From a checkpoint of a small audio captioner: encoder patch size [16, 8], decoder norm rmsnorm.
Rows from block 7 of the audio encoder of a small audio captioner, named by matrix and row number. Rows with one number within an expert belong to one neuron, the router's apart. Each number is 500 + 25 x the weight over its row's rms, rounded and kept within 0 to 999. All counts start at 0. Numbers have three digits each. After the name is the row's rms in percent of the matrix's.
Before each expert's rows are labels from the 100 clips, of 14976, where the router gives the expert most weight on average: "responds to" is what is common among them; "lies over" is the class under the peak. Only what is clearly more common there than usual is listed. The data: synthesized solo parts of chorales (CocoChorales). In brackets: how many of the 100.
# router: router (encoder.blocks.7.mlp.router.weight, 8x384, trained with AdamW), inputs 165-219
# up: expert up (encoder.blocks.7.mlp.up, 8x192x384), inputs 165-219
# down: expert down (encoder.blocks.7.mlp.down, 8x384x192, transposed), outputs 165-219

# expert 5
responds to: note A#3 (52); instrument: bassoon (35); double bass (32)
lies over: A#3 (36)
router.5 106:521459533498492497498545523510532474488503534458505520510499477488509519507500523476490484462522501506491454535522513508495568526466469508464510506486504513486501448
up.13 113:503503514463471521506546547458503500518531490519512495486488539481496494519489485520483471506551473464483499535525472478492448467474532515542497530500498489493501497
down.13 100:520478459508477496560486508520499509486541531528498533516486464522518509506454456504503554514487528506542519526510530519483497525501524489448479485527534495518511470
up.14 103:511504505503521505537509451471470526528500524442489496483506464450497459485523486531501534525496486455477514526492534516484520544494505502482485544487508481514520514
down.14 102:560511523528475496522466521525480446509520490516472539483485502499527490489541486465579496486478511511505523490510474469503533517533481521502532487489491517498500511
up.15 110:490478553481516493514532498455506442537518538494525513492484507483490502497479501540515487523501526465482478517470485536481466523494525525482522542528466523500548485
down.15 105:510484526498513493530503492498493476518487522490482524481559449537503528512500482496518504501514454523491472478547485469562516508457465533476500495521500475474534510
up.16 111:504524481502462469501470519503447507482480472521476494506500495513511474519486473492513510458500468512434521506529517522493481558514465480521497461504459490457495508
down.16 110:471471498527491532452549495442495511500507478521490515526509562525493492477533476484463479486482449514492488536492479508479512547418484471444473468486505454497518494
up.17 089:477461480518510489486483477517524492509519495458515471503565501497570495497514504493502525542495495460488537485534505487511527491499477504500496478511485485552503498
down.17 098:525523506498512475468471530528484518486531514507514505509463522489522456467488484479512526459519485484472468503495504527548568476488532482494512515496510494487513526
up.18 103:499561518499512514519469466515556489456485491537529498503561479492510485518539515541498492517470457483499501541508537530465523514493509561477499524505482498526510530
down.18 105:467521503526495502521493477446525544528477481470532501492489505513471515515495534452510492507533534528472495528445482534503490505459504479520505487506481503508525503
up.19 110:450475487511501472521467480486557498524517507529490475478494515541470524502455476527496490507472544476491591481514526507515493509494502506466475496511561494466517524
down.19 106:472463472554478497500479524450497489500476522467485475488505469501482551511551502525500460509486509498512485439490512484502498506473533493507522511508521478496472476
up.20 095:476484504458507513483525530509479510503498487477469504554511521466507504518509465494511532501515480512546551481509509493482474493495477502491500497471510479505492523
down.20 099:527500452522512527505504503474429464477502511531493515468486513544480506490474485530495484477499500507481511530462466462518461503510534529456499492501492480509489527
up.21 111:488506502527494511445444491501505482509470461535534484503468481513493485508573473516500493433555472543530499509473528533551512509493495528540475474524498529533415544
down.21 108:514492479528498504470493491520496531558457479502497515469496511498513513459496486459495538455512505494543494511533502487527499462514494488511485494513514518450538476
up.22 096:480508458510494489452460487516529514498518467527515489525494489528489489477487544491442479500486518475470477516508497514456506485516506458497528486526517481521482465
down.22 092:485465535486500489487493441504516482468522498448520539517522523486479503461492513498461519514471486487501483498468545520516510499505496529489487502493511471495492503
up.23 079:509474481515490438543492517462496514566495493490503487447483477516502479502549543485521470475526514521517452501438498499464466527504516455512497509447475495497454538
down.23 080:527492503472498531455492490470492548492530488515460502487506500470480498473530498511499475518515518541525527476572457483470521510502519529527483488550501505486480451
up.24 086:534495469494524511505476464517466545476571530499464499547500506514530501515517491495507561510479529484492527477505535515549509525504482489474474478510500508492466507
down.24 087:501561486527529505475480499507464475526501529501499494481535484484484512495525485519468499493453473480522465455470473518521477497504496526503434474507470488496449511
up.25 124:512505486506456540516520492510536527512545454523521487494486495505530493487506480482495540492511527529461532517507527527498509466494503500495467499474537526482546498
down.25 110:482531575479514530504491511482501548530530495470521507440510508493518496506522476452502489512526503491457488496500508505479495492501482489484515538483507487511487519
up.26 107:533529471515483473423485489484477482488512451494509501428530478458507527548514495510479478516525521489509523497486527454537500523442523477523477509538460525524478529
down.26 103:470492445516514508535521467522540548549475500524550540550514509503508519515471480508491505513442474494509514475547487546477467517512482478524476478531492530439507495
up.27 095:512478487499557495490559478511465532505493479550480520499491519533473545539475482454500530528552478512521492498511503485496445454479487491482486538473532449526429447
down.27 096:492450483547490504516465502492495503512508553519473469492561475472453457492485493523478472509493541511501522481494480521479514505487475516515510509483462530459478528
up.28 122:514501525505540536506475474544524491463432507492510495521492467546488474521520499469481456511511504516512519506489487520506521560494514518494523506498515533501541450
down.28 121:516492478517526530496535520536460487521548464461543548570498510497516513472517481530461486513508508530525462501470478498540540536482479525505469526479485491452509516
up.29 109:512524503486482512484511546513501529568432515496518481491537485509466475456545524542501488487539504498491489516487504515497520515514483437487543510477510524526552437
down.29 102:519472519447492516488496485544481471468561531492508489526470464499476479505505513497465513475535497481509540525485471545465566521544469507473473495521479502471471484
up.30 103:524467477506530474533485529506536508506513516485489459499494510488507474486448515519512515509534521482506526488516469515480474498505485540504495496478506514520521509
down.30 102:529486486474490480482511531537436466478525480489512505455493469538471527539509510549492481504543520480524506513483482463505552479455472505508494536502508499502569455
up.31 120:470527509523493510482515470499461518540462524503526553514489468424482548490521504493499519508510514497487553521495478510492537521500495535515501476512462515460525456
down.31 112:495490496518508577548486530477494474513496506499471518530490508518504453494491513517519496485503520510505494458454513472488492534480492501512540476501497522503477481
up.32 116:489518484476509519516510575522470454512533518481474481458486538508543492469502488556481531500465503500507471499470507439524496490538478491468477507475491485515511547
down.32 114:491521531492531501517492497530494505486519518502536525439495512491518459505529495505495512456491486482480499498528500472509545452517494451476489483526530488509511519
up.33 101:502515473482522507440529513479494494522492490502527518481527520467494525527503484494511507520478521460486467495528462473534470488485504489513480527508507496499471512
down.33 101:512501500503482469539434503488494514542497491510493438475522501523521502492491488493511553521517485505495517468478535519485483505534509423499518501511554474500501435
up.34 091:459503513481512475563494528499505500487470527474485510484504472500530518488520499493478509494492512456476491476509458551481500526479502493550490495520485524459510479
down.34 096:501498485478527488479536519507480507488511502519503473537485517538468478545485448514539506502529519530504468498527509528514506502530504493516496541455479492462498471
up.35 105:518527513498510523534463530505544490503494527499508493510470456509504488494535522504503497496464508488500516501489530516462494503499480532474482499493538486485531514
down.35 101:460504501519469536492477529506472526444459532457533495483522489476528495525508521489532524527478513505503535477516476470516478494482503477471516538481517459487462531
up.36 110:537505521495504441548472496460539492456465511498484493508470528490514508508498496501516458498481531487458512491492463488528461513446443552475485513491518488530510485
down.36 109:518528506493513478488526488493518517489536466549545451492491523491491517518497499497464521455509514430532473510532517496496540499490494454515510529497488507500532511
up.37 107:491489504471493524493527467491487544463490477492514451551510484525472508533481469494532507474480550470524506467523488514529454483472486528496518529540501482501498457
down.37 102:501525521519444524487478519529493466535482509526507518495549464552527529550441515524465483510480491464444499497500500456501464476507504479475482473479529478508486497
up.38 076:484487539512521459447522453525494503484459495530495482532488513506485520478514493519515466498519532500529478479490473480519485528532508455488493465522503496512526508
down.38 082:484505466476497521470522485509494514520506494492494528483498518500516485537471503505475478509479483506526500516508502535474495494468513488539527528503490452475485507

# expert 7
responds to: violin (74); note E5 (51); note F#5 (39); note B4 (34)
lies over: F#5 (28); B4 (26)
router.7 099:513482523474481486489559463489454582522525493538449509498476462487453460496500489502517492477529483476506546542498479555503512503481515479522496505534517561503520462
up.13 111:468467546457498514513559509529463508459574500501433490500480522512477451459461522473480500513498495510543479523512542467504502498459527509504521483503549476550515465
down.13 108:496455507496482543493488513508516504523522492513517470517522481550492532515475472490510500538508516455474484490500521503461484485522484441503505495479523549495490471
up.14 097:522516506535513488481513506467555484509440496496458509552518487504507504531547510526494514473497504504457515440477486467459480512493512458477552478518474489487477493
down.14 094:494533506516516500464485511466510512471468511500487469474481496462534507476497503495503487505477476517513461465485450527488490476497488509476529480505495456528551463
up.15 092:478528489476513516538528511508519498477492486528479489500483510479498546525542514485509521525520483511534514459522488496513461433495494517502502487504498509471483483
down.15 092:444448461479487466532512490468500492498473537509488527489475480507527468538465493506513498506548483491476499500533523436494481532487581500485485508497513504460502514
up.16 078:468510511513501481529484477451517494527502500455518495492519476455496460531458494448490501484481517498482482494525486511494471479484548544506509509492460455538480538
down.16 078:487541464536500491505466496489502483512486486489498535490458438497527531541500485518471493559507510518494467498522520494518526486496460463490512481491507486487480487
up.17 111:506501522482492489522477531533534503517483539545489481520541491503523516481519510478516491461524453491492497513477519539529492502534488479528521532512548507509457529
down.17 111:475538496492503489458450516493509483476458480496504477512508484513479498491478473493529469525472456525494536477509499494510456549475510491509539470495465477540487489
up.18 089:479519447503460490509566470491508460491552512491462467516481504490519541464513496506455534479504478533533485497472510481500482532499486523453487463533477527475550516
down.18 091:482522525477477485488492492520489482440528462520500489465466505508513499530575480520496508515502499537513537469532508533509496492477513509498483508495508482522520489
up.19 103:525506495531541505515511537470481489476506497481521528566544475451511491501472472527538505459493480495511499512528523507482509518529487514486486480498521502555549496
down.19 102:509488494484501491544583526517525502498487483500497534456494500517520526527488454454491530497512464501492474452473501515498458508460498490485466505540521531444501489
up.20 120:496524470495508453486541491521533454482505513501536529505460507488505510504521480529531524492455472460508550485505466467524510450471484437485456488502531508469540484
down.20 110:504556549554436548444516505482515497507478524496512497519522533497521493498508462535482533503488508471536503467520533470523507523521499444463472506530539526505503498
up.21 068:523516450538500497522526488426463469546527519475542518502493490526546508533483525475502515487497452500487542502439488475492541426503531496491471514472433520472507511
down.21 073:505483506490510514542507515497537490477481515548478515506514514489505489506526493487533489458479544496475448479468498461528494468520491483485552490519460504494497477
up.22 111:475508533510471496483550504527514492535516468529519500504460490461517534494488513452539529473517468478533499529455510516465491457511478502542511503505475493511476535
down.22 112:458469478527527506496465525503448461498493533482506504474429519492495523479465480454513485483496499479498438507508533469515512504470509497500474484547469546504515512
up.23 074:502501459509475472515478509511531555477492479513526537528496543503494506492531511512494501508470528490501470514477541540538431538506488488507498484541483516501479495
down.23 082:506512488461517500556503560473486450501477498509505458508522482509492517502503506501515481496499511496556458506491453447500509523506495531494540490495485506535496480
up.24 098:543483472473527491494503492526510481505528509449529495525514505445544470499520503508478499522547489522502530484527473458478480472501517513494513492485493502591516476
down.24 102:490509496483467542523499496521488519503491496504502511425526550505507470469458468523484510511479546478514483520497540460473535516482552526489474521493480470464504516
up.25 107:480507519503443513509487517464454467503466488470541505542501491491507497525510507515499455501527555527493501476509517447502518516485513506482507516517505488479502478
down.25 110:539482487506489495500468517488466538518586495481527482527482479474494497474518522502498496503496483463500501507478492504478457501486514506489510485461543531452514488
up.26 112:515494498511492502470495492512471448500525479500512480509450497493487536478514511493528531496498471543502549507467497521517528554441534475468497513496489538498485496
down.26 107:485500547476521475489476510473511517502503508529492449452492527507496487496452527513518540494512546473491547534504563465560456493458517500476519530515485470523544495
up.27 095:505534493491446494516510518513518537508528467515475570498465429515502525501514488504506454543508532525546489526515454541515517528493477489524442476482525514474468464
down.27 110:468505538484490512492482548573523500529506508512524554503529543518493518464550496523463467503477496493507517519521524505535518523434492534486561506489519496484455488
up.28 115:489498529470513467535530534493508508507524486483460500487523455514481497473519481498489494498507485476518524527500522530518467555490478487481466496464516473488469492
down.28 106:513522517460509518517526542502515501486481475537525561525436493522528494481517496446459480449473495495489568511507499538483531517468464514498559522515529470474481484
up.29 094:494484466488519456522516508507506474452487534565471499502509496525533475515470471505529510439446473480519485495546484506490483560505566466517485542499538500534517498
down.29 105:479467466455485523523466466474521519488441479544516524481497565498478493486452507477516474501518531518515499508499490503485480517479491496495491484464502530517534500
up.30 119:506493484463445502466487497494497526496512509538511498513488584521478514529466509497478521467478514496494470503514519451528486485523477447472528489492523519480531490
down.30 114:496500533528506492488505471503490479576502474451487516524504500543514516478465484488557541485527511515548506491507501451521493458495521489520430488478512489493510493
up.31 089:549498504509520502486498503537510510552453523485560506476500512483486492475516500550464500467509539524499531492501496510456486486493483483540544533507521524495497518
down.31 088:465503503520504467523458548474518490503568457474466472456512427523501477500492494472509490517431501498513540518469482511526494488522500527531536478514524454511446483
up.32 099:471495520501558470451531519488482427537508519502463485514488515513533506480534503499523530461506478476468504532465531428487527516505490447496514486526475503482466495
down.32 099:512496483506523447496459538486483544520467503489491503519519501448490494488565511482541472503507519485509462545550472516529501511520510524515476497531531495538502507
up.33 119:454508538522475467490488519525462484530537486582502563461490559485552504453510487512520510494521495494504520539508521487523554506518460445517487532494481500496471509
down.33 116:488545507530490492513466483460478532532473497473491526525505489481497485465485492530506509457492487476512526471470528514509475513480519505488485431567511517480485495
up.34 095:487532547502493493515481454484472517492519523470509485499493444476465468541490530518556488483441489496527524501465522541544544498496541478487483487486527532528540486
down.34 098:508484502497447508516453482477454492571502484511472533499443506493497488476508532488491530484468490480501518523486483564477445450524510513480476528536526468492509463
up.35 127:487518503428473505517518490486476510502473522464448461494504497497503452515550493529477494465458541503505489484532513494514477538514467497498440484503478466564498491
down.35 124:495485508507448456547538494513510515509500492530498517518490484487499471507520515505474488509485480550450488500525483544489513508527569542485482486528539498506525479
up.36 086:504508514489501505520461481518511512448520500473538512481529517556513532509465507497496497538472518490530472506492456492530548461527460493464497472452515460451498561
down.36 086:465538518487474539506508506510528512473460472539511496504481509516494472478517488473496491481476520505488513509491496455462567519511468563475559511493516517491490491
up.37 128:509500509515466504526504468461502477480475493453479487446483483504514484513507539475485469525482552500493486452494481498516472452474527513494503495531493529464481463
down.37 120:551506494504441513480459502503478501444540512492489468489471480463523470477506538478513504478493467495465543511507501518453522445503542511531515482492538497487466469
up.38 098:524516513501521471462513538479462525502529510501469533498497483529521537511465508509498461502523501536518563474502499512566425495480517481471508475520533523484492464
down.38 107:505469468472518508485514532500539524513532525515519530551517506467549470518520535534480474507504548520498473520495509496474488491503470472508531478479555473512511473

# expert 0
responds to: note F#3 (42); cello (37); note F3 (33); note E3 (26)
lies over: F#3 (40)
router.0 100:509493497487473513549504498515506495496532464514444482489524470500531469498487527504519500452515488508525529517524483484480500507496496478478439525459521519473563489
up.13 077:480509471523491476517519467472453559484532523477526490496501466475522462495505491513481476525488519496504532518522508497466488491426500516472497523539464484493501535
down.13 087:536525500469484501503497495516500480534478493515561492515512536485529493482505470473533536484458460515482490478512526512469492507478488503505563480483535529510512529
up.14 073:488535573505476492558484495500473514518440512496490489469493484499508513501515525516534491453530504516563481482502514498490487492517487526526567531481484458468503515
down.14 076:449487561487508520439505485513531507505500473448537498529494535512483551499507459485503490483440490540498471532476482492507475491495485457520522479540487510503511493
up.15 107:493533528477533522508531489532453507474516449503496482460479512504493466495455485459475502486482490542482492466500492497469509474517523505452473500501471521557487513
down.15 102:512472421497520473519500488474492533471561522500493500501489467515476495447514474490556519500489533494513503501495478542513529460466538511482497476524486476487532486
up.16 096:536475494527498528514503510485526480480510490560448494497454471522530505519504484487543501498507457527496488488522536496484551503475473514536511510456558512481515496
down.16 096:453493498512488507539516534514463502442482521482467499504491515516521525529490511456521481497473461518455548452503495554514512483525467491471481504492474526548470496
up.17 081:514471537479512496472494485480505490525485476488535485504483531558495542454487483473484507506526516501485521483505495475539466507514464497485457507495486490527508457
down.17 078:512505498515507464509501500478505507522515545534478524476493490478514497532470546477476459507516517492478452530512500481474476522499499521523505500466498508515467534
up.18 114:536500523531502522529498460550501508531493520501482487502495486478480500441525527490521488524505487492483515503479507467505512471450512522530524480508506545525489490
down.18 108:499543513492528484518473508500510457502489509533471481484520474508533462538470514500542578514511470469502481497518522527486482550471481461479492521550480500503466507
up.19 108:504498525498490490520512473484535498498492432517505528482483514490529487488496502503499482494586493497497511508493478501516509445503492513514484493496497485486479496
down.19 112:502466499475479487489498551534507497547465530502482530524535478518498507467435483517465522541471512507475527499509475484459537541445548483523488479519513451476486498
up.20 070:498470487529505509526523479453486478524536504442459478495537507506511477470525505525508505512490509505468512494536504504504533497516453491488497499485485528456477485
down.20 081:483501521506463526508504522496505507456510498460509486537516512475485482424461521472493511480527501469502468508541493517498531541465471551536476530503489538482532498
up.21 072:485549500485520487518519503481472461521471499472467508516465513521498498499503475507506505475558521535523546511484476530532502554491484497487496482511494478488454487
down.21 078:491436475481483544541523473482498518523459512493526509479495507497489511449472520461461522494477504482505505528543499507471467503487471476497509468490452487469503470
up.22 120:530502504483539487542480533474527512479515498510534514488489520504523487479516484518519471539504473456491462492520506510491513541493490534510481535481530470508503469
down.22 123:526497538468453518521476505527509537540514507502487508508483521464500536495480503516477464503470551493557492513481479551466536513519479497525499471457463470512476499
up.23 107:473494487486515496527521474540506489465553460508495510506535499485469493436482521500504487508514502536499543497532520480502501513484467479492498532558524485490507470
down.23 118:499474490536514511530459475493496462500493509473470518540529543520482467474505504537487486516487496493514490530522481488475494496509514485495439470520504515519507502
up.24 110:484512513523517502472503475496522513494517497521446471532509528495530530511489513444451471456528516506475483535500534513508501475488522496478555514481463477572552485
down.24 106:494504470539526500505526511517497517477473519485428486493502553469491464495479530504503511518524505483508477482526488471502482500462511475477472482478456506489474498
up.25 116:540497486511566471504477513520502491484439494492506487476521508464525510530517453530546499504513513459513475483453482461481465459481485566514482487505496482507500520
down.25 114:484489489474509486453473528491473504544516471537544500497516500499519494439493514504500487465489461501488491484467500503447511493508542496496478524492524548507511492
up.26 075:495526500471482503470499529516500498470505538517505507480448479487470476540537536454501438469499496510492460486456475490519504499550490494508537478499484538531551500
down.26 080:491509491500440546494574501487458489496525484503510530458565480469496485470490482507519471452531482486451483517502489527480492543519521553499517556518516504457495483
up.27 095:525460523476483493516518506529476530487542503422492550501488520462491488438504491485491503472497510535530520512472476534508549487543470489518507509493510472498445456
down.27 104:474491472490482563495545517523518486482488470534542497502457495535519493524480534441466523528483532554517497511530519529498478497476505480485492510496515493536506508
up.28 108:515495532521503526470459592513472525481475461536460500494524516475527511512542501514547464485513468491500531488515503493541514522499508490491480560469484519512481519
down.28 104:478473521522475456489490487492524519499492497497465475498496488430471476464485467511520476513462518475508510526510470551522504540534486499547529474563500467517460495
up.29 068:501499544520502516495503529491525518434518514483467482475476527521508554467480500506499505521516487505508470564460519470478492511496499507470494504484505469528515473
down.29 072:520458526476500493483499521476535485502486476477512506479479476533480501542458512525508550511518500463501528494516480474552507529470510465505506488555543489483526457
up.30 120:521506496498513522522521491567507445477468508509484457543530552493505501488506495503487545487507470503501484497505487490476477458461487474509494510499440490523504519
down.30 119:519505506491467501506564494450496495518529502489526509497484531460497471454521469503507481495521472490484525473497482510468447504472509448511484509470497458490512509
up.31 073:534502496492494517500442511490496528494503507445493506504544556525499486468514482491482510468491482496488461432515501522527489475523550489459516500508504494486498507
down.31 076:505491518461493504502435502503474497512471483493559492480490545489491462525514516447479476489495527467446455539483536465489498510500485500522469522479486478486424485
up.32 101:508471516519508513510497480455493503520513518493510495490482512522509524483479501464529479490520497502499494509442525505486509487484561481495495431506486511492481475
down.32 098:480491509526528530495485551483539485470505534470507503469490484512493508531462552497490529504572493446493467493513498480521513479493514496468460474506485461485518527
up.33 098:507499502506487453496445483522540474501508511497518480484499492485498538519522466533480522510480457537506486444468496499503501470535519506495497509542516539477453493
down.33 093:459468488513493511523489481506483446514507496515524513515502516532479547489509503522498508495545514474470496538554507496516465504471495483476486503514504502508489512
up.34 097:518476522483489476501506551485478502492534493508479519479494510506517471514480478530487502503520498510499478554492522519495467546494503498475485515498570464512496501
down.34 104:511505526485495492510497505485497567528507493471488445542534500515508469458487514481515492490478520479506524503473492457455480536521461517552478469529465517516546475
up.35 096:485508478488511507553510498473543504536476534470532525513483482537476519552488493499518496542508524462477484512498520516488463503513499503468485501504485487484543481
down.35 099:496504552520496489442492497470539487497481516513522488454475506517523464534485521520426524516475502517520493539470501484488531525505493508539475466477489499512551470
up.36 127:518460464480488504517494508524528465529523469511524474548498514548477492469467533471513531491506482462541518476480532465459499491497492485465473511502502485507490513
down.36 128:526457502492491560494527463521540488521467501505541501473494512510480552506445489474520521493478478492541567498540516459499498488496506467540529507515524477510509527
up.37 080:488508451546522504443490454530474487508467505465462461516516501464497482509501478516515510559496501537521473467543524519503477495491477504479482487461487486495473493
down.37 094:470497522526515508497531474508490471528471523501461501519497505457510495491455499465494525527495394519494540496513504547524453495495542497514506479535485489514501486
up.38 103:495487483483490537499510520514478541500497470525483510509505496507497520486452514510544488457468462505527546519507521531522475501480488477501506536512502496508513464
down.38 103:508510501514526515493498484516521504457468535523450480505507514454490496509499529517540520501448476500514525476512559515467475516504511455544534482528473492531534480

# expert 1
responds to: cello (81); note D4 (73); note E4 (39)
lies over: D4 (44)
router.1 098:485567498538488501496487532511523463490517505467512533489528505511499472507536524448479531481492533491516500489502459476530492538527502517545489538478500527468479525
up.13 069:480512497496509506518476488476499447506509523475480511465532544492486516485511497489526513512484490498499526550468484466474527485519469506512481484472463490520491460
down.13 074:512477482520452518487417535527508498536500472487568480518456487463480513474476462471506514491472525494499536445501482511505528488523518494518511468523478512502498524
up.14 087:459526499524504482478532524463525492493524506523520515473514484511475543496517513449469474514512454501508539510547488494498527485509445500519524465483520527552504484
down.14 094:503482545490505488530493508473481441496469457476532447495492483513486451491544515506503490477513516493511470507492512484486501493544468515515497520512523503474465464
up.15 099:476487542527507527533505513496450552454514533515576491478493512513535485492507524517482460478532473447449507534460473500515491518484501542474508520521475508532476494
down.15 098:502486464524493530478514522487518525536499514444526478487493471462507487495451482500520472493447477439522495506489522488502536524503456482474479514490481512500479533
up.16 116:485496558502492450496491545523491552533493488507519519507507486527529524506520509543467512523499487492513516498486538503524493512487509487539518472511496508531464488
down.16 103:464476502474520473534471532468538475533489504567491502505497489500516498480522514511484504513531513481502500475484494512454499493514508472508518489500542515516466509
up.17 109:495479474498495471508491493449473491484513538494502470505440539450479464490482513558481488490478481496461504512518450469508466508481518523489516524478480514477510508
down.17 111:490498560472498474481475513475498488494441466531466516511511502470513479501516501479494508472508521497505525482517481520468513513532516535507523489488484481494522517
up.18 110:481486557486492528510521503507527519538528494465503475497453498467483487475497511499491525506486515519467537512558510475509507514505470469448521538516521514451544502
down.18 104:481505491470509522479568464496547498498535483523542506489505508516529453478569490495543487484516494548539529496468511478503496484470500535454524475457539502498548498
up.19 103:490525508483467480521480459491464559492536572487522449485476543455470482475502491497486512478471453458498498481522454543505514524540498486510479506504507501489473549
down.19 103:506490484517512494508497524475523510474509514533530502486544476487507510485509523509464502482477462508530516484497532494506490534493500545505493531552524504491464520
up.20 110:504506500461519484457537469507502511518531478497472504497539504487514468522498508480529526494476490535524511501524498493485496461484495534459533506497450483476497513
down.20 112:546486486513470551546524477514494505499504491511513455502522494509460500474520489488476516504534502492504532509527522521533530496469502528495502518522486539461509461
up.21 073:476479506519515522551550530538453465534482493495451520502473478511450481453516471535517480489466497545538475523549503508484447521500532501536515477483501489492479517
down.21 078:539472521504484508501511487449525478552438458500482472475525453539501485489527498464471539536559505518508504517494488464518521522477516499486517476498519506517476504
up.22 074:482498507539509457492496541503513559486456510527504454510514504482485456480524493508494518511520515510487480521473537499479478520505505494466526447509495528517491486
down.22 079:507496504500524526472514535486534504488540491505491437510483552499472479464505494474529528464508528565532514506490503522513488535520485536532499513507496491522533491
up.23 077:510520474469520511483513517483521461517485502527555504542557552486546462507472528482497515492506461496494535485538509507492468465505485488487473495541471506495499477
down.23 085:511484505476521540507502520534506504480505535495482519506520516527510516509499516480481526445501491475561483491487487494491537486519486513506527459509451493491517492
up.24 114:495494509488488481486496550478472505526493513516541446511491486566503509516521519460541464538510460532500513516489506493483533545543510473479480482511472495456500465
down.24 107:527484510559477494495551461528493486509482486525538513528513481477544507522499526527540530494527472451529474478491521459448482528450528483486513475514459552457549524
up.25 080:455532490524512493505492518491434519438487505495505485505494481506507499504497521538513476466502514473539517534503480519541482488530492502506504493478497505477547519
down.25 087:497458496493498497500537501488466517497509539535456514510531508477513495490516492498506508529470501504492514536505490518439494526492490515524498529511481485473497500
up.26 088:469499517547479494513473511513563490523565501508468489527499476515503502494532447420511436466515485495516530481572517479549504508488486510484492523478497505506544491
down.26 086:483479503516524507514515481468500505468495517500512497501523467562502536482448524482491530521493481514537493481523493547532524514478475494472464511504486501535506501
up.27 095:486486495505560517517479476493471524498459463474477458494478503506528492480512531507493494513482523498513512466490499549479495485509518522488508541501501480480508515
down.27 097:449513497500437453512502514492462472509496441524504528478524496478513490469504484497475498515459502487501501508491485566462468530481468534460484562487492552479532531
up.28 068:486502497477520540483509514522500498532517445502515503516497509514467482515494469527515517479562499505520487517518511528487528506510493458499494521484467536524486456
down.28 072:495511526492484467520483478524503458503505482460454471500513502463462487516512524495457459447492498516488480514505479497523484526494494527488503481525504517455486541
up.29 119:483490491483475497473509510490539511525527477519505506522503506504510520471504499510507494504436496476503509555553530541547513513469522509519460511487524501542527457
down.29 113:456508516505504511503525501518524486489564554488478478490481523505509510500512522465489538488495531496568490473516497472505500474475492493482555488451510504526487524
up.30 096:508496506482484494518499474506510469465468524501532503521514541507498513490502467474461498470499496499464468486492483518455536476457516503491498508546485489479479520
down.30 097:551481517494461519501489486513508498529482501493492518484459485549495509485461479539493495508491465489485471502453514492513518588498503497537503515496503494517529487
up.31 080:485517505511517511504487508480547491499519451477508509501493499504481487481478494490510462529482494524524470497497486473476478481538507487467508497524490547528505535
down.31 092:510538500491510495516516517450482536483435476514438523478514461479473487510517549502451497515484486561543502498504493528479484484493524522558536547530497497481494473
up.32 124:499510484490475481450522537491501469501497487504500524486510497489500529502499468487505522489488485473519539468538524537557569509549459464520517498514485467565451495
down.32 116:488528507553483482503513516554505485484514533488489480531464464489488492515508470526507510471524445500502478465510496526472532527474492490501496521510503496487495511
up.33 102:536493502521452499497543526502468511532497514485511484491482509517499518481493519524496511501565471453489501503510546479492533521483455472538507516495484503546480491
down.33 103:473496474517533461487466486475531472495503492475484478486473479485505487508493538496539465487495513507508495503487519488469494507466517514528541500531493425495500489
up.34 095:505466472480522460495493512504552441507488520499491508483510490502471529491520513493515499545503477459551518468504490517482501499540453508475499499490515555506518527
down.34 094:493535531507492447486491505526469514472498459511527513511481479465486488493511465495507519465496551478468489465523496535482498529483465493522477458481522515506489510
up.35 082:480534497498509481514510474515537535528478505497527508494478503460503524500522489461473537515531466527494473499480520526489507529478493477517516491477504521469490471
down.35 090:530509541468523488510495517489500482501486542490522477507478504506515552524512534531512482497485476464531511513495461569491486512463493519494528516498525520518476524
up.36 107:491472467486528458506427479534500541484544526484477455515511491502523481497537474515518512506482488463488467507500515490484481495515524491501502481430503498514510473
down.36 106:497520517519451481477532487532469490502511490478505543460486462509501509472490466504513552543455491523514484465498490520448491491525461500494520494552537523507509500
up.37 119:494502496505483503501528519518492503490499501502515452463471494461500496472508532511508529472498473530501462489519440502531489510565470556466495541536478492504487498
down.37 115:525522516448516513552484469481514538485514495475499483478453485457490479515474493543515510510518498541527480535500494543472507533480518477477507501461544523523503477
up.38 107:541497516493488494476488506508507494519483503537445496475522495515490503487473477517501541487564506496488493503517549517494518540502499557531500481530523508437490489
down.38 112:512499541496471532501472488452522522525492526524495551535506473471519475447522540496509461514476469514423489468457515505537462509487481528555499475518522520453438494